From a checkpoint of a small image VQ-VAE.
Model: 13.9M parameters, 48-pixel images, encoder norm rmsnorm, encoder patch size [8, 8], decoder norm batchnorm.
Training: 14500 steps, batches of 256.
Data: trained on crops of objects in photos (Visual Genome), 61751 training examples.
Rows from block 7 of the encoder, named by matrix and row number. Rows with one number belong to one neuron. Each number is 128 + 32 x the weight over the matrix's rms, rounded and kept within 0 to 255. All counts start at 0. Numbers have three digits each.
# u: gMLP up (value half) (encoder.blocks.7.mixer.u.weight, 1024x512), inputs 309-411
# v: gMLP up (gate half) (encoder.blocks.7.mixer.v.weight, 1024x512), inputs 309-411
# out: gMLP down (encoder.blocks.7.mixer.out.weight, 512x1024, transposed), outputs 309-411
u.820:098195143174092130113114116082182123137135211080132159109143144100111138121108116110102074164118114087086135115149201120115113165135103149167139085170117122077145150107158111124171096091118124101199117161131103091103165102143130128151136143121094072149154100200154130078161098083094141073167144122125125105146
v.820:169129119167150103182144113134129200080099142129116149030146109154063128125148109151137113138097105089113105213121182163168104158158105139122114129143148156069154140098154136117151073145145086128095104166118123082144137144143071085117147106130130121173133101148115114100130118167106123114140121104158112101149
out.820:126102128132190084187111131096073166124135092116140172131140128111130137177145081114201161122178149143154170223102090152126133103121148155134145193100152132197155154138139111109062091126124107151069123123118111131094114089037134142112132108126081179106112186078109073147149094133154147178117127188103120142074
u.821:132110139133063123153133159168175143120090121146127090163127127182127145105119131167150096095137089143161143172086122092162216120118104155122071128124115127136130120102085076175060135110106131160154137082170160132130059161094126091091102122198138033136162169133128162108101101153092207169105081157113119128124
v.821:081090131131121145080133142120146104132117113131134155159066122083117151128086101155115123080149116148195110104159112094117139153153186111142136133127134145091135146114170094160147118172105081122109160147114110157171100088122136145134122143103158077099165143106107122130106148182148137143157102121167139146112
out.821:103118141142174120133114098158134080161126116114158090106138116130078091106134129106111105075091165130095141159146160150125076126128154110097153181075130110152106125089171142102186128154143117113122115121156120072141130084176119121106183144121120167153106100119111134124128142111138081123105160075122140120126
u.822:137119113139176138150160193158144185136078139111173120089142095180120108053117156126110122102100174123085165090167124142148097115198128161087091109068147158135145072135109107090164147158132143117103128197122110087155093114144130127096152143114143156129113197100090161145106078057100114133153124137125122152142
v.822:152123154153107117125136159131160060105138122116083110136099080181120129214146164132119144138210178130163114113229132103122185134149096110133170111179138110131158136201090172120206141162133140113105150089094129091099103105100103067112160046151092146080186189161139070117080109119111095146146102185078136131118
out.822:184165097113142086126084154156079126128111060163248157196113176102169146146168087105117150139131129127105133149110205162131121106118000062086120126163117141066097174076179094115117118116102062087120125057127148122035175142086127255120067134138018098128091171074083050107149147108158176117177177154125150115066
u.823:123241086133167069155178052099145137179152147068108000129133111180079159169127121139083059143111121123135154076121099127091123127068123095097204136106131113121107087121198170072132145195185122145095159070134135091115141132054161120168111144081058124070120082105131081148172159108059108100047110115146081110110
v.823:119182078146102152094137114132163177135162088098130089130141092125165168144185141160087137106105114160156100090136156097198091096106193104135195077128117123112168123105149163110164110094155137159126087081116103119135088121086161097192142092140168160132161129113062130093095119155122089147150165163083122101131
out.823:191089170083026170110106127128161066071126137149139168110152126093162125118148128119150180116097079199141086160128087176067148135139086085208071117120069195093114168206068048222107083077108049178159121151150106132111169110148136154102129168174166095124121149167181163140143102132108115101166125153141190090091
u.824:108094148138147123134090145094129118155086197156098125111180098169159125084141103098114132139141128132096109166133093096142159094157112119142156163167123181122047167136151132147164119122133096123131076141147110146116145147089159130132124082110126151119148096122089139072107156155127140112121083136115152154058
v.824:150098133160094119100190127124161183068137171172081160112075134115129166152093087119135153122172082187212054151104118123110081119122118158122148083110119113148208133061125077084181162131178089092086100178137119113167084098135115119151123116064116081128114167132150117112097146111179124113130081182098091118151
out.824:102126114113129172168149131125124100102142154048141178106120177186110078123112079156181117071162063192080186045139171187117087179178085113083187143087144116077199098142132141103107120057146109140123134072143095117128129134106131158177197120109042095136115165107142114157133154111120117167131170152083112082092
u.825:120120107123119140112135130150151074129074154080067075085104084102113120163174146065105154122133068120156128156153165104155174135152130120114167165140093118147132082117209126129173128152142095075110157152098169072110130140112126107155166160123202115102122144146159157149115156094140106106114123104126124126145
v.825:204148091138159109153102120120176131102177156124115045179089109149159067068098159123120104126163116142116183053080124119196120147081175110105197118099106127138094209144123142068092110239135162122142176069125193073145057085132104027124062101157090169131181127165115120140057166144175132107084120105175103131143
out.825:149142151178171131000102123130125153130145132163091113131128118111124090132135189128151171142177119136153147124117093070152101151140229147152047121149131125161153124149120109099085117181145165136091097143143104241126108152095102157093101076149062153147171175105143111084090114140170167151158159098088139141133
u.826:081156093121132097160151096131059117145067097063159108141099210122069189099106102053184163201103080095155061114136152055173189091178146118174124162112157103116129160108147159129148148118114087093196129110081168218120153057214169093172161139237103130173126243156147181100190168096090088146118114165118108162129
v.826:073104096102134156141191099143143112170106131137172193118150189151131148116143158105085135133149164176106121179158142137127157073136151082102075132125121089166108123187153210140088107150104109155148233123141184177051122135131118126155057091170132100112161184154137173153116153135121082124118123089108142152122
out.826:111074145178118108124141110127121155068105083140150103137141171086139102152125100116096167109118157110072132155108136155102108131115130093096163160132129108119114107106144156119109147119069156136104132144181070078135140127137105124084135105103128135127083082122150097135130143108068126118143143135142107065190
u.827:158141118182119124121132166097159137177110137106112140088134188106120168061142173061082157121148124133128193159130101118177111103158118135118111223124156116115158071126127110125122119178107122068122130144151179132140181166125145145154079120143107140141138136131082138100161101188135122142148131117157115130108
v.827:129131096140105092108115155126109155118102154138153098120137177149116133156133203079122136133152130130084118134158064103084107146137105128136126118085096156152148069128072177122167155124153141144105140144136116168118143104180145147157092133090099130129097116122126120131141104108095194110155165101129103117165
out.827:158118110126095073056139118162104094166114136154109125157124139173161127159174096129106135173166106138119062018115084126131091099116098115135193052112131131124104135120126122137089127117089106162063173123135146101176061126094124120138184179106162069131084153135155126112127106088159103135117111151062116165145
u.828:149201064109187132148114143126049134089070122125126116127123089126201136142075131088167116126136103084125175148106098151154093145123084045126148146135111148143203177169168155101104087116136129106085149078115121050148166096097115128164215125141129144110126143111107151136153095099139126055135130121147077144127
v.828:108157111093150079149117120091135146135137143148143039135103147158163155134157152133090105150114152128156117121138110073142127181112128102091161127116114103114146139128138167157164157186130105097099177147103131150140112186127154131158101145089072166149099073089114060133153107100117132089088135077161077119076
out.828:148079148120121164145096106105140168165153139171071136131129179100154129154172146192127177120120132123121097131165153126102104142097117122119072174130122136106086084128078133065101150157189168132088095152112136146109066160158145113109143097129131115096129134104141144105111146121130119153070175125129161142160
u.829:108079181110132141102145114124174154142125137125131144058137137124153145129112202153109151134104131108139176096075074178082103131156148073053184206144147098128188137178128181121133150144092126120090121140168127101171141154079164137106126018119109092144141168082137171136127134192123134161103128146122195125093
v.829:153094093139153151122133145172062155160081034146114102122119112088113151081120170139121120133171054124112113118158115161159113088138118135117124123152121123143143145153157114126134158098106104082161128157153160132115124152151189137158156080084148097099155150121106153119138107143122146150122161103145136149119
out.829:152153117155146094092139143141117144124166148179136128175107072099129060108122119117142112147137131150141073177169148105143102114148139121161131122117136128139090129073150074165127138116147120126087106187096123145124093113126109164185126199114073157106122085121095129124155144068099154106161131119138092116155
u.830:115163141056096079106162143126156094124071111162075181088102091163145117153148107088114121138148169130145139145120122137189164100113128101134165104133148121155144160099081132140134095114131144143116139181122079137161138152116088088116177136080120143161127135073113124133158116154100118117126077093116140113152
v.830:118151152078093125109142155150162122090085121164145097142085124118189170139114089144096123119090036172137078144125117161248146126145107113121107126064120095132171136088120080136084135084077121124113172145154128112154107116102144090164104130114150130151096122117126125115173135109202121135174145174175100119171
out.830:098093147182111215173104068137127052152193167079109103154139198151125094124108184191157138132085092098131128195161131163093107178142138168116172162118134105071080099142216108157101144127116113068176088132081154141155159107115103187115059131179093146113167102164164112115127156119114140190148163083133102139126
u.831:179089085143102121178115141104128163114109137162113143125122155107143111131136115113123107139154178124127129158116135158176184168136130077139071128090147140072124121151137094155154105104144120152107108168080172102105095136101128092147116174173114150122117110146109152145100116135133113197160121144115163112112
v.831:120097128129113150160169170172097194158166097116126113107088163089152193089198167098089126101138149132086079113117123076088098185126123109088111186217174131133174131112160196146160162180130129107138203162152143195110092109092114077192144060078200120099055148159144123142167169229138069100114126119198127145119
out.831:110226158138113177169173134151148095142073121084112135105180141154069096152134150138155170182097089107131154081093153132110046113069133209141138109179118140121135097176066145136116132079174165122159129128097103157174096184126148098147189148115117106068147135108178144149155119113065141087142098084090115138112
u.832:071167099144038144153152174152203106149138119148182102136141122082157125248143112093131173105142113142130125070130117159118066156099184133034150151104144095104160171106070139163141116103134115151211140114161125159117065128147135159134141101087181118134088121123158163132137111139096064085095098173098134128137
v.832:088166121159088114154166106160070130120112114164148129131127103115151125201169192123144104147140064170112103059074082201112115110060149185104113156116151135101161178117118172169158193132127169067204144146138156115071071148128125121113176174154174042110153124121161168122146134094141103112121094182102133143073
out.832:127117158117166129156157144123052137153133142090116152096150146146082106104112099088077152084144104116115132193126090122103127077115104101118167150175125153135077122116152109114117108074110111151082103142103117087124139128110112157096133113115101089135135159126155107117100127127124140156138127137103086145136
u.833:135091173112180053155110119155157181175144157069084140125088152087088079156132182104062138145125139148130192111092108142144129110149108132140137132081196139119137098141130073108150135118123093156085106146098062116145125139105155099110136137118125147198134132108107102177121113099183149134185106138116113138112
v.833:091116098120153129157130104127156114153173159172105127120141132117092136144072196167110117177175152180176112104094124085131143115150116128155180156133157131170140116107138169155197138100177198106067171122201095144178071132193151102105098136131103093145174177192206122096124154192121134153181168113103144111148
out.833:101158089141129133135124117119158106096110151106117138122150114176123169142147050080146170173137146150112097140095091088121112131115118116143120138129168153193139123168178148160162098208125135167166103118132152147137102118142138196162127106088122150162129133084111128087120081153072190161052138125116114115103
u.834:144088125138144142146091154123091137113154148127144150094082140136164118148120107106063127107108126117160148147084163132112106154118132111144134100162094138108151146147078112151140114106094128162112097114092203161129157172077143083146143144150136162171109158137087118154117091145115090141181129119131164148129
v.834:141085158139177142124093066168104138116168078115128070153120101102141075131178124100101155138103118108182061111125118093099121147100099141105078093117134082148121071105168131162122117162111092139057070221098121127156130127154094158115119142099159122084111167179117120162154116136092135039125096107118205130114
out.834:110116090141108091104162119144129076162100105103056106131177166102109120108135155123168144145114154122073136147115135099088122081129168153125147127149074131123086136142144142155189169168137151120165150098142116117113085079145172122107079091134142125108098100129132153131124080111117194082100163058125100106111
u.835:146107118106149160137116173098168106181041085095113090128195123153178040174124177123105152161122170131107150119128107152198094068112121091126146123124090076092195157139105165113158122160136174090134129082156136118140120125102134105159205129150147126175093118045105145144129116146116149145136142108118101144085
v.835:139082105117127134121130170156135113190076152151223156044082138110098124163122137134104108110098171097132119109146138075158185047087084107093108111205112040109178162152148153137178116112092101118166174190135138153167116100153089150129161113137153229150107075088100134076118162156056079116131122202121135168134
out.835:097163118124108121158164066160136098067141131126126148124153150095150155134087113089156136115129097120116145180129123082117108112113116136119117098121177182122079100129112151165108105145127115143174085128156111111119136137108097148117111113146151131149141155121062129104158124110148117119136109137076134121123
u.836:129096091083128158155146167135087118099166107122108104126145170157214137075141113102119125098153105066075093120117104141087114173114111100156162148110081177126141106114058189145135147121139135134082148099084078124153156065143154056100192117131115106126098113082105163109154125143092138137075140134127142090173
v.836:123107109106120205189143095118167111086155115115111162147192044127170137071115151078154115123117167122073113146143147130152109139080107116100071118114162113183106139112118137135149134135187127163146128125113105103105135113144154116094132144159070155136129168093134154143162173121141138120147100148130117118149
out.836:137151141125131105162130068113143139165111104107164163033124122130139154121082123109080134167135123103144116145166163116145097121163199146083107139104108091127149117192175135085095126174121073112143165194126191130124137165098134110149120131097199092124207116082168102090086157153137093127129145135128170105146
u.837:109103158133142142131194130140133162092097046117181124134160107071145133132152174130100088123151142143141131194049085133103125125182156069122084174125165080108130168079146115106092153111144150172108164127120123120139099162114170135099149136120112084177095072107102151140135172089162111171158189123137131128131
v.837:178129139084116142151151123159166102079137101052058122069104112115109175059165079054094096123106131150165089169072079111124113119069154129110138131137120088102051153151156154167083149109081044142068142138127146082173101117149151098139157149157164123067111159146089136159086124161111121134126077114130133105198
out.837:134096135147141101190049125135100112198139233139140150114133161175092095193078039146131168145090135144102124183182157117107073085110081160127148126103116109148183103202077108076197132150132078067107066089121109181062163072124080102093167159116063052164148130094113113134131135184134169093054148119096155101189
u.838:146113154153146131075160117104118194106199156138192135114163163080139117104133126114124140141184084130102090134129095146105107117142076173121096067173133113146185129167134162169137158131170167126146139103108114133124088152103085117116134131172113122089113109134150111205184167065112149124121158141090163128159
v.838:140128091123152134107181094116174179040150137100097139156137088149123084135184163156161152069152126175125137112150110117145190130157123051125117157125149153131174123141138133154150127183114174162138105154147106147147128139147104127097101110150127155096140115159125109178143123125151145105171070088089155122130
out.838:102119102139109125133114125126133102149109084124118138129133102153116139137089132119125174169098164115115145140116109093129180134138138104126091143125109108120112133114149112088169155151121081112114138111133127166123088068114146125124127190076164119133117140144112114097157122153113105087095125122168076147110
u.839:112087118190116097125127089150107120117102133133107114157139105156138114104160117158145113123178119140110086083160146151150179096120144195142069122189128114100116082099134132168141088112102128108117133079172142148122081089119106124151195174152180104157138136123101092155107148075153155117143113099152125139145
v.839:135144117129127113159144142145117110151108096145124123101140109149123128102121092138178170133105112119124117097104127162128101097152096119170083142119127129062186101130123171128128123075162107121129137187141135088139121120162127108133175135151169100134148096104105125147056209084179125127154152158152135082143
out.839:145129143071130154133136150098144122122097079154129107153103138112117163111112115091118101089134162121160137140122098107127118145157114155108168155120110089156090098140148109099141111128145146116121114142159147090094120116109137105156127083118120147123116128120149122118145126134164112134133158116139120116146
u.840:108147033104107133122170184110139146072136152159093095093150105104136170127083149099172134119113118139143166116166130092169143113055119127105116145173114175077118158166158124118106090110160124052135154136140193092188130139111129129152142064146151159123159109135141151117093177119161139145138121121084155136124
v.840:125127158122100125155182152113109123122108146105148129100125063143127157115131145077133137116156100168104105160165137167141122110097150101137154113074147140093123128133082153143103125112097070108075164171170068134186105165146070158116120129093125113103117103106193110093111140060119166061107158147173113113160
out.840:089029199170139114162085041082088114145133071056167137147143147152180100159175123136146132136065094093109120206136113146128107116159104128195126120123135095159177148076157148155114190144080123108143127131173114141061146140119170164130131185090057112154106152147114152149150114186077099098088118101170068148145
u.841:122090130100174115134186148163128107072142176103174131074123155121153150097185112168097127080099009149099127156114136109124115171124126155187117131144174121168125119160131143149083120112160148132126114060098089051163152128059119132180160169097188114207176171099126138222149129069119111115107103093143167139092
v.841:136106032102067092156123165120151084146132136106127178103076146078187133212188102121060177131124058181122113076107134112125168149117166114147163160141203053126056182114135140138187167120114062108160114098109176209160090164121062163099122081126204120151108151118132107076133106145088079101108148126171153169083
out.841:092117115129138152145186096104113112147105104092206111162120166116120097111132091150106123209174128123196118178142125186143089127129123128111191111161049087092094184102136068103099107212121117111149124164186183148109103142141144112141162141157111089120130103135103131111115103185143166154133151166072129114187
u.842:099083097156099136222170103030090118102092064074099115120142173113139112129120142133143091080177096103173199084115147134147129126168142120124151141054202125195120115159110118128157177194169116072106160129130054091162068201122115147140136166178140137134087121197139145120117150121100181158121083191112098126199
v.842:130166183146169102126084172126171245089126108161066156198097085178051126156117177122082146148116144118065138143148187076104144096156142137162171101178119087166148188130116076166125089193199143043097146130013128200117135163197165123184219213148075145110140153154116195113102146141193098134176086105090145081139
out.842:150200171176132156114062143120130107145111160167094124094120139163129194173168101128134155212132100154170114121141095094175134147154100114147150116136092129126147085093082121112103110113044139140163113133174069129151132183042122150096174119083119146129124134124067137153166192116131102105123103081086097172094
u.843:143173083113082134132123123151144121070111133125157136118115117109125179096133158153103077157110074127131152102139084135109108127116122118116117116074096076124138132070133184154088084150122076157101068142101146168156152152122144144151156087103165144067159119160115160169130167073147117189160073073155095069118
v.843:158116102138164110147136108165145167130161113132107090114089154086152123140104098159170117130111063207075156076119160129170144131132133164050131153152102075117126138119148146111112141100063164159131117167088119118136143195115135140118075093077175054162135116154105112141141143092102133158115114051168090125169
out.843:147122150170167119123157139108086099170133093074160143164124158128118093149087110110153141121160124165105135187131131147151117115121126174155106133186115128117181117146144094081143195148158123116140158135161137074102103118135123103147153149133089127156113094122133132142134131207054167078110123176115105120107
u.844:148142222146155100143136123115157079129112143147076169075100123122133132127122121104135144141121083149123147098185120122132100116160183092158125138157060142112132092129108152121127143127122099158129178065140179124156120141119153093095167121109148161164133109104121149128147116121122147107096101107155135094130
v.844:089176159122132082142140147156146142131123105099130090179104130185063188145137161115108146096166161155136121087113111146099099150138172071096140176153069119135111126090139125128119169201125141085135139124147136094120079152121163099165130114092080141109109114109112121147121121128141083124102122083136093104105
out.844:079052078112132116084100158154098128137175110193131167153147159139099111120180151178111170173128099139145133129186162099117115116093106170113108076125145105175142158150179102172109083123186101090082131205095173115126154178133107175121163119183087082147122114135127132063127178132094136133158087138051120138159
u.845:121088149175115085148100157089177107142180181121145142136172092097141123113115155121105136171091153116210118132078078102162126097157104116085128070123108134128123111206130117080074113169154150180180128172146120101121162129130101087155111171090132187111101132125127047122130049157125134034110114150132139108138
v.845:119103223106101118127133105120098116079134154125121110143112107141093118143118148171145098152162113110183150153134072106143090165156115131118160109139115147130112115156086139107114107145133192146127135173132132110145127126162133144137150118111143105102153106144152103101182162117150090145147154188137119128120
out.845:150125148090147178126130161153051131108107114096145107148103148119118111137159147138132104133117087141116097107099169145106103117105140128119152176150082086142090167111177142152111104114114100158124114190109110149185123100136184100146114092101109113103135163116158169114154134128108082135138157103117112096155
u.846:112135098180155194185132108078134095197098210163184128095138132169153103120150134152130127102092148145166090159126082084095095078124190162125143114180116154181119119171150135155169112103181114114151161147084112173093136111153153089150118127099133144167098162099153133104097113170057107175135144108140138091141
v.846:094154114161164125113145118120102141149089115143137092087096108110186125106098167158123116120112102108163137056159122082081117112110117164094169087137089130158143073145083134102147129088148146154122091146119156152137120092143160191121103146148142116171144169107093111162092127093121147124161144096143119135125
out.846:148086126134140067189098130200161176124139117095154080151144101106116158098082155071156144155145081159136160075088133149129185166139125149181212076152126138075113117114135205114156138056110197174102146104148027052097140170154113158086132145158071165106160172109126134190135085160105149147137065174126147147132
u.847:135142135138176071154146113095158101188119143135114123125158080127135147158119136114116182115083137141143152176114150115142127116153082163081104042151120065154064108120130128124114108114188083140085145143103127159095086135030075170170106157119111162102133105150142154153137157097155133143141114094145114145111
v.847:071135115110141118153124124155129092161153141068140119165242155164068153147082095121137146095109139068172091130123112102130098093084121112126148141061102175141085116073106158146190116128141096150119132122151171115137133130183179171131158097135106125134118117162108153132116102193161096137094160137098150109098
out.847:106088125144121184066150152165101160101125140120162078118124152098133138088172141226083082149084130110056108176128098149137166169069120115161133151129100152140138164110096180180204145126177127128201178151154052104052150119185153097115101106115150095130092110097122126100109095116089076125108147154111131089108
u.848:104076140124135113144125132146152118081123134116101121152150101144118064106109163089072094119163114112153126089141096118070107136165190096099144146149134129118175105146113165148095128171080107172144133123125098123112094083133123114135142122102145102088086104189138173132111096063151102177173133155142135154108
v.848:109115167159170119077167140126166175132100119179177138123112164160156082170174155089145149148141152164210039176143176147216134119113122083141077089150158136161126118147120112148117128114142133145123100163127121140150121135109061149151136148137164158099110125167125091127185179079117116138172176106109140141201
out.848:184212143123134146115168169145174172169134105142097100112115144151092163155141120109181169101073112086189175192067144119171156128083132154108101138118110143079092149114133151146166148123157115107079076167155092066112164146138142162139068119114030123146166148065125105111130168155098122040080104110094132107165
u.849:124136129135148103112155131136129092128125117134169108079182106097117133136129100078107069154169113171107093153120122111120118111121145079109104133088107149141114092128150157116108081114140135127132101146128141113139130108123122154117109101126161138136161145129126129129101115133108170165108161166111132131122
v.849:080117106129127138140129134152117124108090114145098156103156115223137115117163172121152215085113121161119085125128201076090179148151083097172075113121162153112155144118115079132142106078149122075108114152163110118125118080101076131079126160156167076087110128146184140098202201134145161102074097194181151103130
out.849:088085146112142227086144113179110076140096161142070119153118143170119123168104128158148190137149125077144122101141131100164177138176112132117110111139146132097177154106104081101170133105108126115067091165134136156115082086117111119146128117106159083132132157157241075137148125086167155157182164151215180152148
u.850:123123132083144126124148136194093118174126177127137100129160120121153204064114152111040093125193156128133083171095101101158061166112124101160103142135097131167105199108084181176079077085149054157171099180167166120140139162079134109098101111088189147045149124227150154110113159108092093149116060161154175130175
v.850:119085114150107152086180094200131165131143141106107090161083135132131099096155111153076089159164121159113143168116117127106128111114126117151115155112094109160086181118099165109066092146102124126093136128159082119127136118152126095103112067126155119093102164206104076131151145094127101135132090116133099110126
out.850:114098111149123126153070149095120074106119095153112157115116126155075095146141101169196144117120068111106161103101141168133178124148084084176167126095135195151151123133134104091138184162168167130131163125097098121140143103130115125132150106148141172177114085104102118122147121146171174090154109106156082170143
u.851:128125125113080161104131181103048160162144133173197134117188171140128074144182211096116167072098239126069160137159174077197098033119188108119138114137101134169122102166143200065102141176171110166108156174104155193063151091158144153153130111104061141106111131107093157064162159074100055120124141110101106142180
v.851:150134163148159110118114143089123142090128123157155096132153097117147150160118160123127103112095169145133084164173082086100111134095113120178132095167144127133127156155084115114106130135128176111131140197089115138124137161142089105089134083152118165146100140106112102093100145131152195166153110118129080127167
out.851:150108139157139126162181180138107106136154156145122124098121137117113122095077161176147160132147114129155064127137115170109074088166108156151125127177155074170076168090078095145090172105145167093095169177056081140149135131147103145139177109127089104116038208138157083170140110122163121148112127053156132098154
u.852:090112141176151136112068085079157100163105133133095121092119087166170140108101161087110106132146125116139148153157144132084110187115173144132105137139122081081139151122087135105098143113134126106103149080122194120119142067133101133139187080146117093116106175157122175096088156096155120161083160151128141118158
v.852:141107143109091107106157126135149059178088098114133188152187184132080072100149129078135124131143066137128132088133156100199107144123130119098110122088225158095113111111127106152150143134115113122170146145082121133175099129188095110098130162151128108127104138063134083120083127186147150088115138096105136118147
out.852:097099144057106129222174171141150133096163027111164163161107139102139088147119167118139155126134158133136109053097088088147137119095094099144057163093145161139150114134177118156055124106104169188167131141055171082153068094144135117131168166086089151125109112166172143154149089193155109064114132098155152130089
u.853:094110131127159123129120132125107161121158108123122080157111089156146159141169217155129126138138098117137165166130124116167160162148166176138067155164088088117132143157151146193164120153125093135129088119096142141136183108093128148143140145141137166114159080128092157161134132068096136163172131118085121099175
v.853:133162172117131126044082096161178078098114124093134177103107127179140074073157102099077160160142106090146053090135171063124154140177156131148121110098133146177194166064154157124111203114124136119110129125142103113149089202132097120116141137073125069144152150130154085111101087148075138111137135116101134178095
out.853:139165096096115121163098172107071133104188124085058096137127084147068062084154066164088092087126115144092109097153143113142127157123122111111131072128148098092139085150147091175111170064097128124123136131184157120133114115187168106120089091156061097135111132079153128083196191212145157112140152136187089131225
u.854:101111134099108113134083091080126099110026125119135145079149102098186136140127136147135149109120116126078135089184125168129133107148131142103122099122097137155117080139146160109095089105091098117110130163023146141107171120098186151185157124121095124091116109121155131146098170133116165179094164119158139135124
v.854:132146151120101111119153118085129138100073172104119157155136130122109070103141093123066145084070169115066125123106137105071105143098104165127111123142078051166127113061124099096148181159110194145104133163117087153180074062156159137110153076112147095109161163195094158124110130100097081192164106134142137147104
out.854:167152103140114060086075126202096132157185045090064133152083111152109147082145146083120127109120119100193074118038091107113115110139060078175050206109154120110155184102162169144018133168129182141151112093157100129186136118134094171110070121169112133161159133105155149120116147101119139099115144106131080059114
u.855:192195159135108122158107073095135081109144089172161127097157082131147124140104243157146151108177115090122171131148121107138188150130222136159151124095092115093134125171135162077131140152132145139137124158161152184102126099128095232112174083155097145123163121143118137117134178213120176105090074142130153210165
v.855:227167146141071078196171155089129079063121154120170122123144156165146133090097207095121145135172057125219149169118089122143168156148137196172080139138064101098142121165121160162127079155109185129142134135192191177172125105128072171049157136100125141144132089150150028162155121133086157161083030147074128052068
out.855:165145086170168138176102157112138132166090129165139153133131097076104190040157131090138115122066161144114087156089134058099094061120141140111144164146105122086123122118149147185095184168147154178111150178098132137194150093136177135184144100066112141083110122165174136130127159121145147099143027068100146106153
u.856:166074088071118155109068128158164172134179208147149102096160147172117158168143137143130151073154103125156079092078105130145130100140141119164119156049093143110109110128120143131144071153139138148178140158166085124136118145144185109163128119083140126182109144095102173132100126131144138125124102065081191130123
v.856:123120117101122141108094102169118109093129147152182191118137126180141138123152131137169155090132118168148101139081101141151187137176077136088103115158171112116137109174107144103104116094135123160098127164126141109097108088137116161109164138146099153077131136108125160133129137155093112152161108168106090161088
out.856:180136151160126124136153142085148121146081048120112194150114111058121139142120129125096122117121135147161087185141145105145143147113111132057098124187146124121116108148124139124156188121092130089086141128119148130109101127113124168145133134109102151122164130114142097105162121138145104106114133165203101158145
u.857:135164124047105122099104170186110085074078068101076150133118088188122073110138155155137167169150093071116141058145142061136204136079109130096109137089081184098112115121138105200072142142155179110093083166161144101119141186148015071122144108137129206125121092107078072075149110123126088094136119095134104117135
v.857:134151139130115152121132076167105106150169137181181160110089154098163091132115149115151114133081110150060128099099114139143070140147153123108089154123136156163119136090081123187150127111084090101102126154171114096113052160122112135177141142120137187120082121163134062116184180134132133126119161150178165146069
out.857:099155111124111145103142083074127114115077144113110116097141156080178110156127129141108124108117125126154147132107134133146100115156096128124155107178188064111171112080118132109126143153145085166145153101111117160109159068089121101154106134135114097133109126071163130146121130135163138128133125143114109106118
u.858:139064130087121114090117124075182135180174161164131147133220121039123056089140150136125135173081117071181099114126143100074132092122129088115156039171179127107129182175092140109119159145159122185154145064118076165141114153051149138082235079085089109188105121145133108094164168174168190157069162156160128101116
v.858:160094116111179111089113160090186086141130131169123111114180141113106067147119181159101136169055091075166134171123159121117133127123110098126078102171193119048093154142080093163133147121138156208130129079107133164170106142092111150065202102079136080168126176149096088124130165164136180142104162128148125094138
out.858:118172153131128128158162160119072089061058111141115129106055081165157223146111113123185088131075149115067163094137110142136104106159085084103109215110136063137122154112171056143123103149119174098151149132105131111100126151167124100120040191129146190131177147130117149197136097070148142148146130174152142169161
u.859:125092090156077086098105125104096160120156114161193130163113134148187098144119122084137174111150103103072090112053132118102121116130134161171154109160137170072145085173105170149135116134147107098128089085083120153162151093130110108170158160142167130164151082099120125124153097084108138139109111181156130071170
v.859:117100077188167104112117152153116096123100135154122185129199113129117116091123102157124166120146118103140087129123118119136180079133118135095118146127146150099077119099190146127117161147116121099137137073067164093173078157128149134178143117126164132162132108109139145137159156158132065134126124134145121198077
out.859:094151163063141124108151116153148154126140112108153121104112160126127114097104154123125119095111110124118182166104086154139119104168121158158096147140149067132122166089179091103135097119138129105130097123149104138146113164155130092166106134111113136093111155175105116147118113089155133145090131071065132116087
u.860:136148135141110147150110114132093142095202187088133111074085130120129125117105112136096082071145120156139171153126119100110119133150138081181146161114202108179117106179123135127147139118131154183097048136119126118126153143104111174084089107149134184121116108135161160113122155116107117085128135102171109116126
v.860:103131122162131153126195081136187166144110193147135175131111140145125131178159109115175098121127128066101109112129131137141124129119151190149173171131127156124096149135127125145143117137108170154159131158153127174141124112093094112123107136136102119095094182165129114118168106108105144133121102142147100084181
out.860:123091125113115101090154126098171094163084078120099119123159097143149126152116126106143179178130112131110104113118123140119122135154092171105170113106074107130162167139132111139070087114166126078168187122149118126097107108128143082175158159144176150135119190111162126123129125138082094142112094114145173094161
u.861:131129111109157126089127103159126119139159154135121115148142147133149091153134089077119179157127158186084135145155121118131101122059118141103166094085108165141117132130160138162123128070119082144151145107159128103021114137114144084116169106124091160116146141157122119100099136078104086179091143108177109134105
v.861:138100160114126151139120155150111135130061148183135113131117134151117091170188115156101192149150143193118105138155125203168124123111115115139156123107178150122155179044171135135095144064108106103087101123144090124088095167159133122102151166165120098116125200106071124050101114108128050091134076141122167132107
out.861:127152136172139157102091093097113124142113123113106129140111097105098175091138133124133107141094087122171115117091127128136160142151154169130068172147129085148156100131070121136161100132113130138106132116134110178105100094186109156111072192138119113119094169075155085090127114168148179156144135129136104134100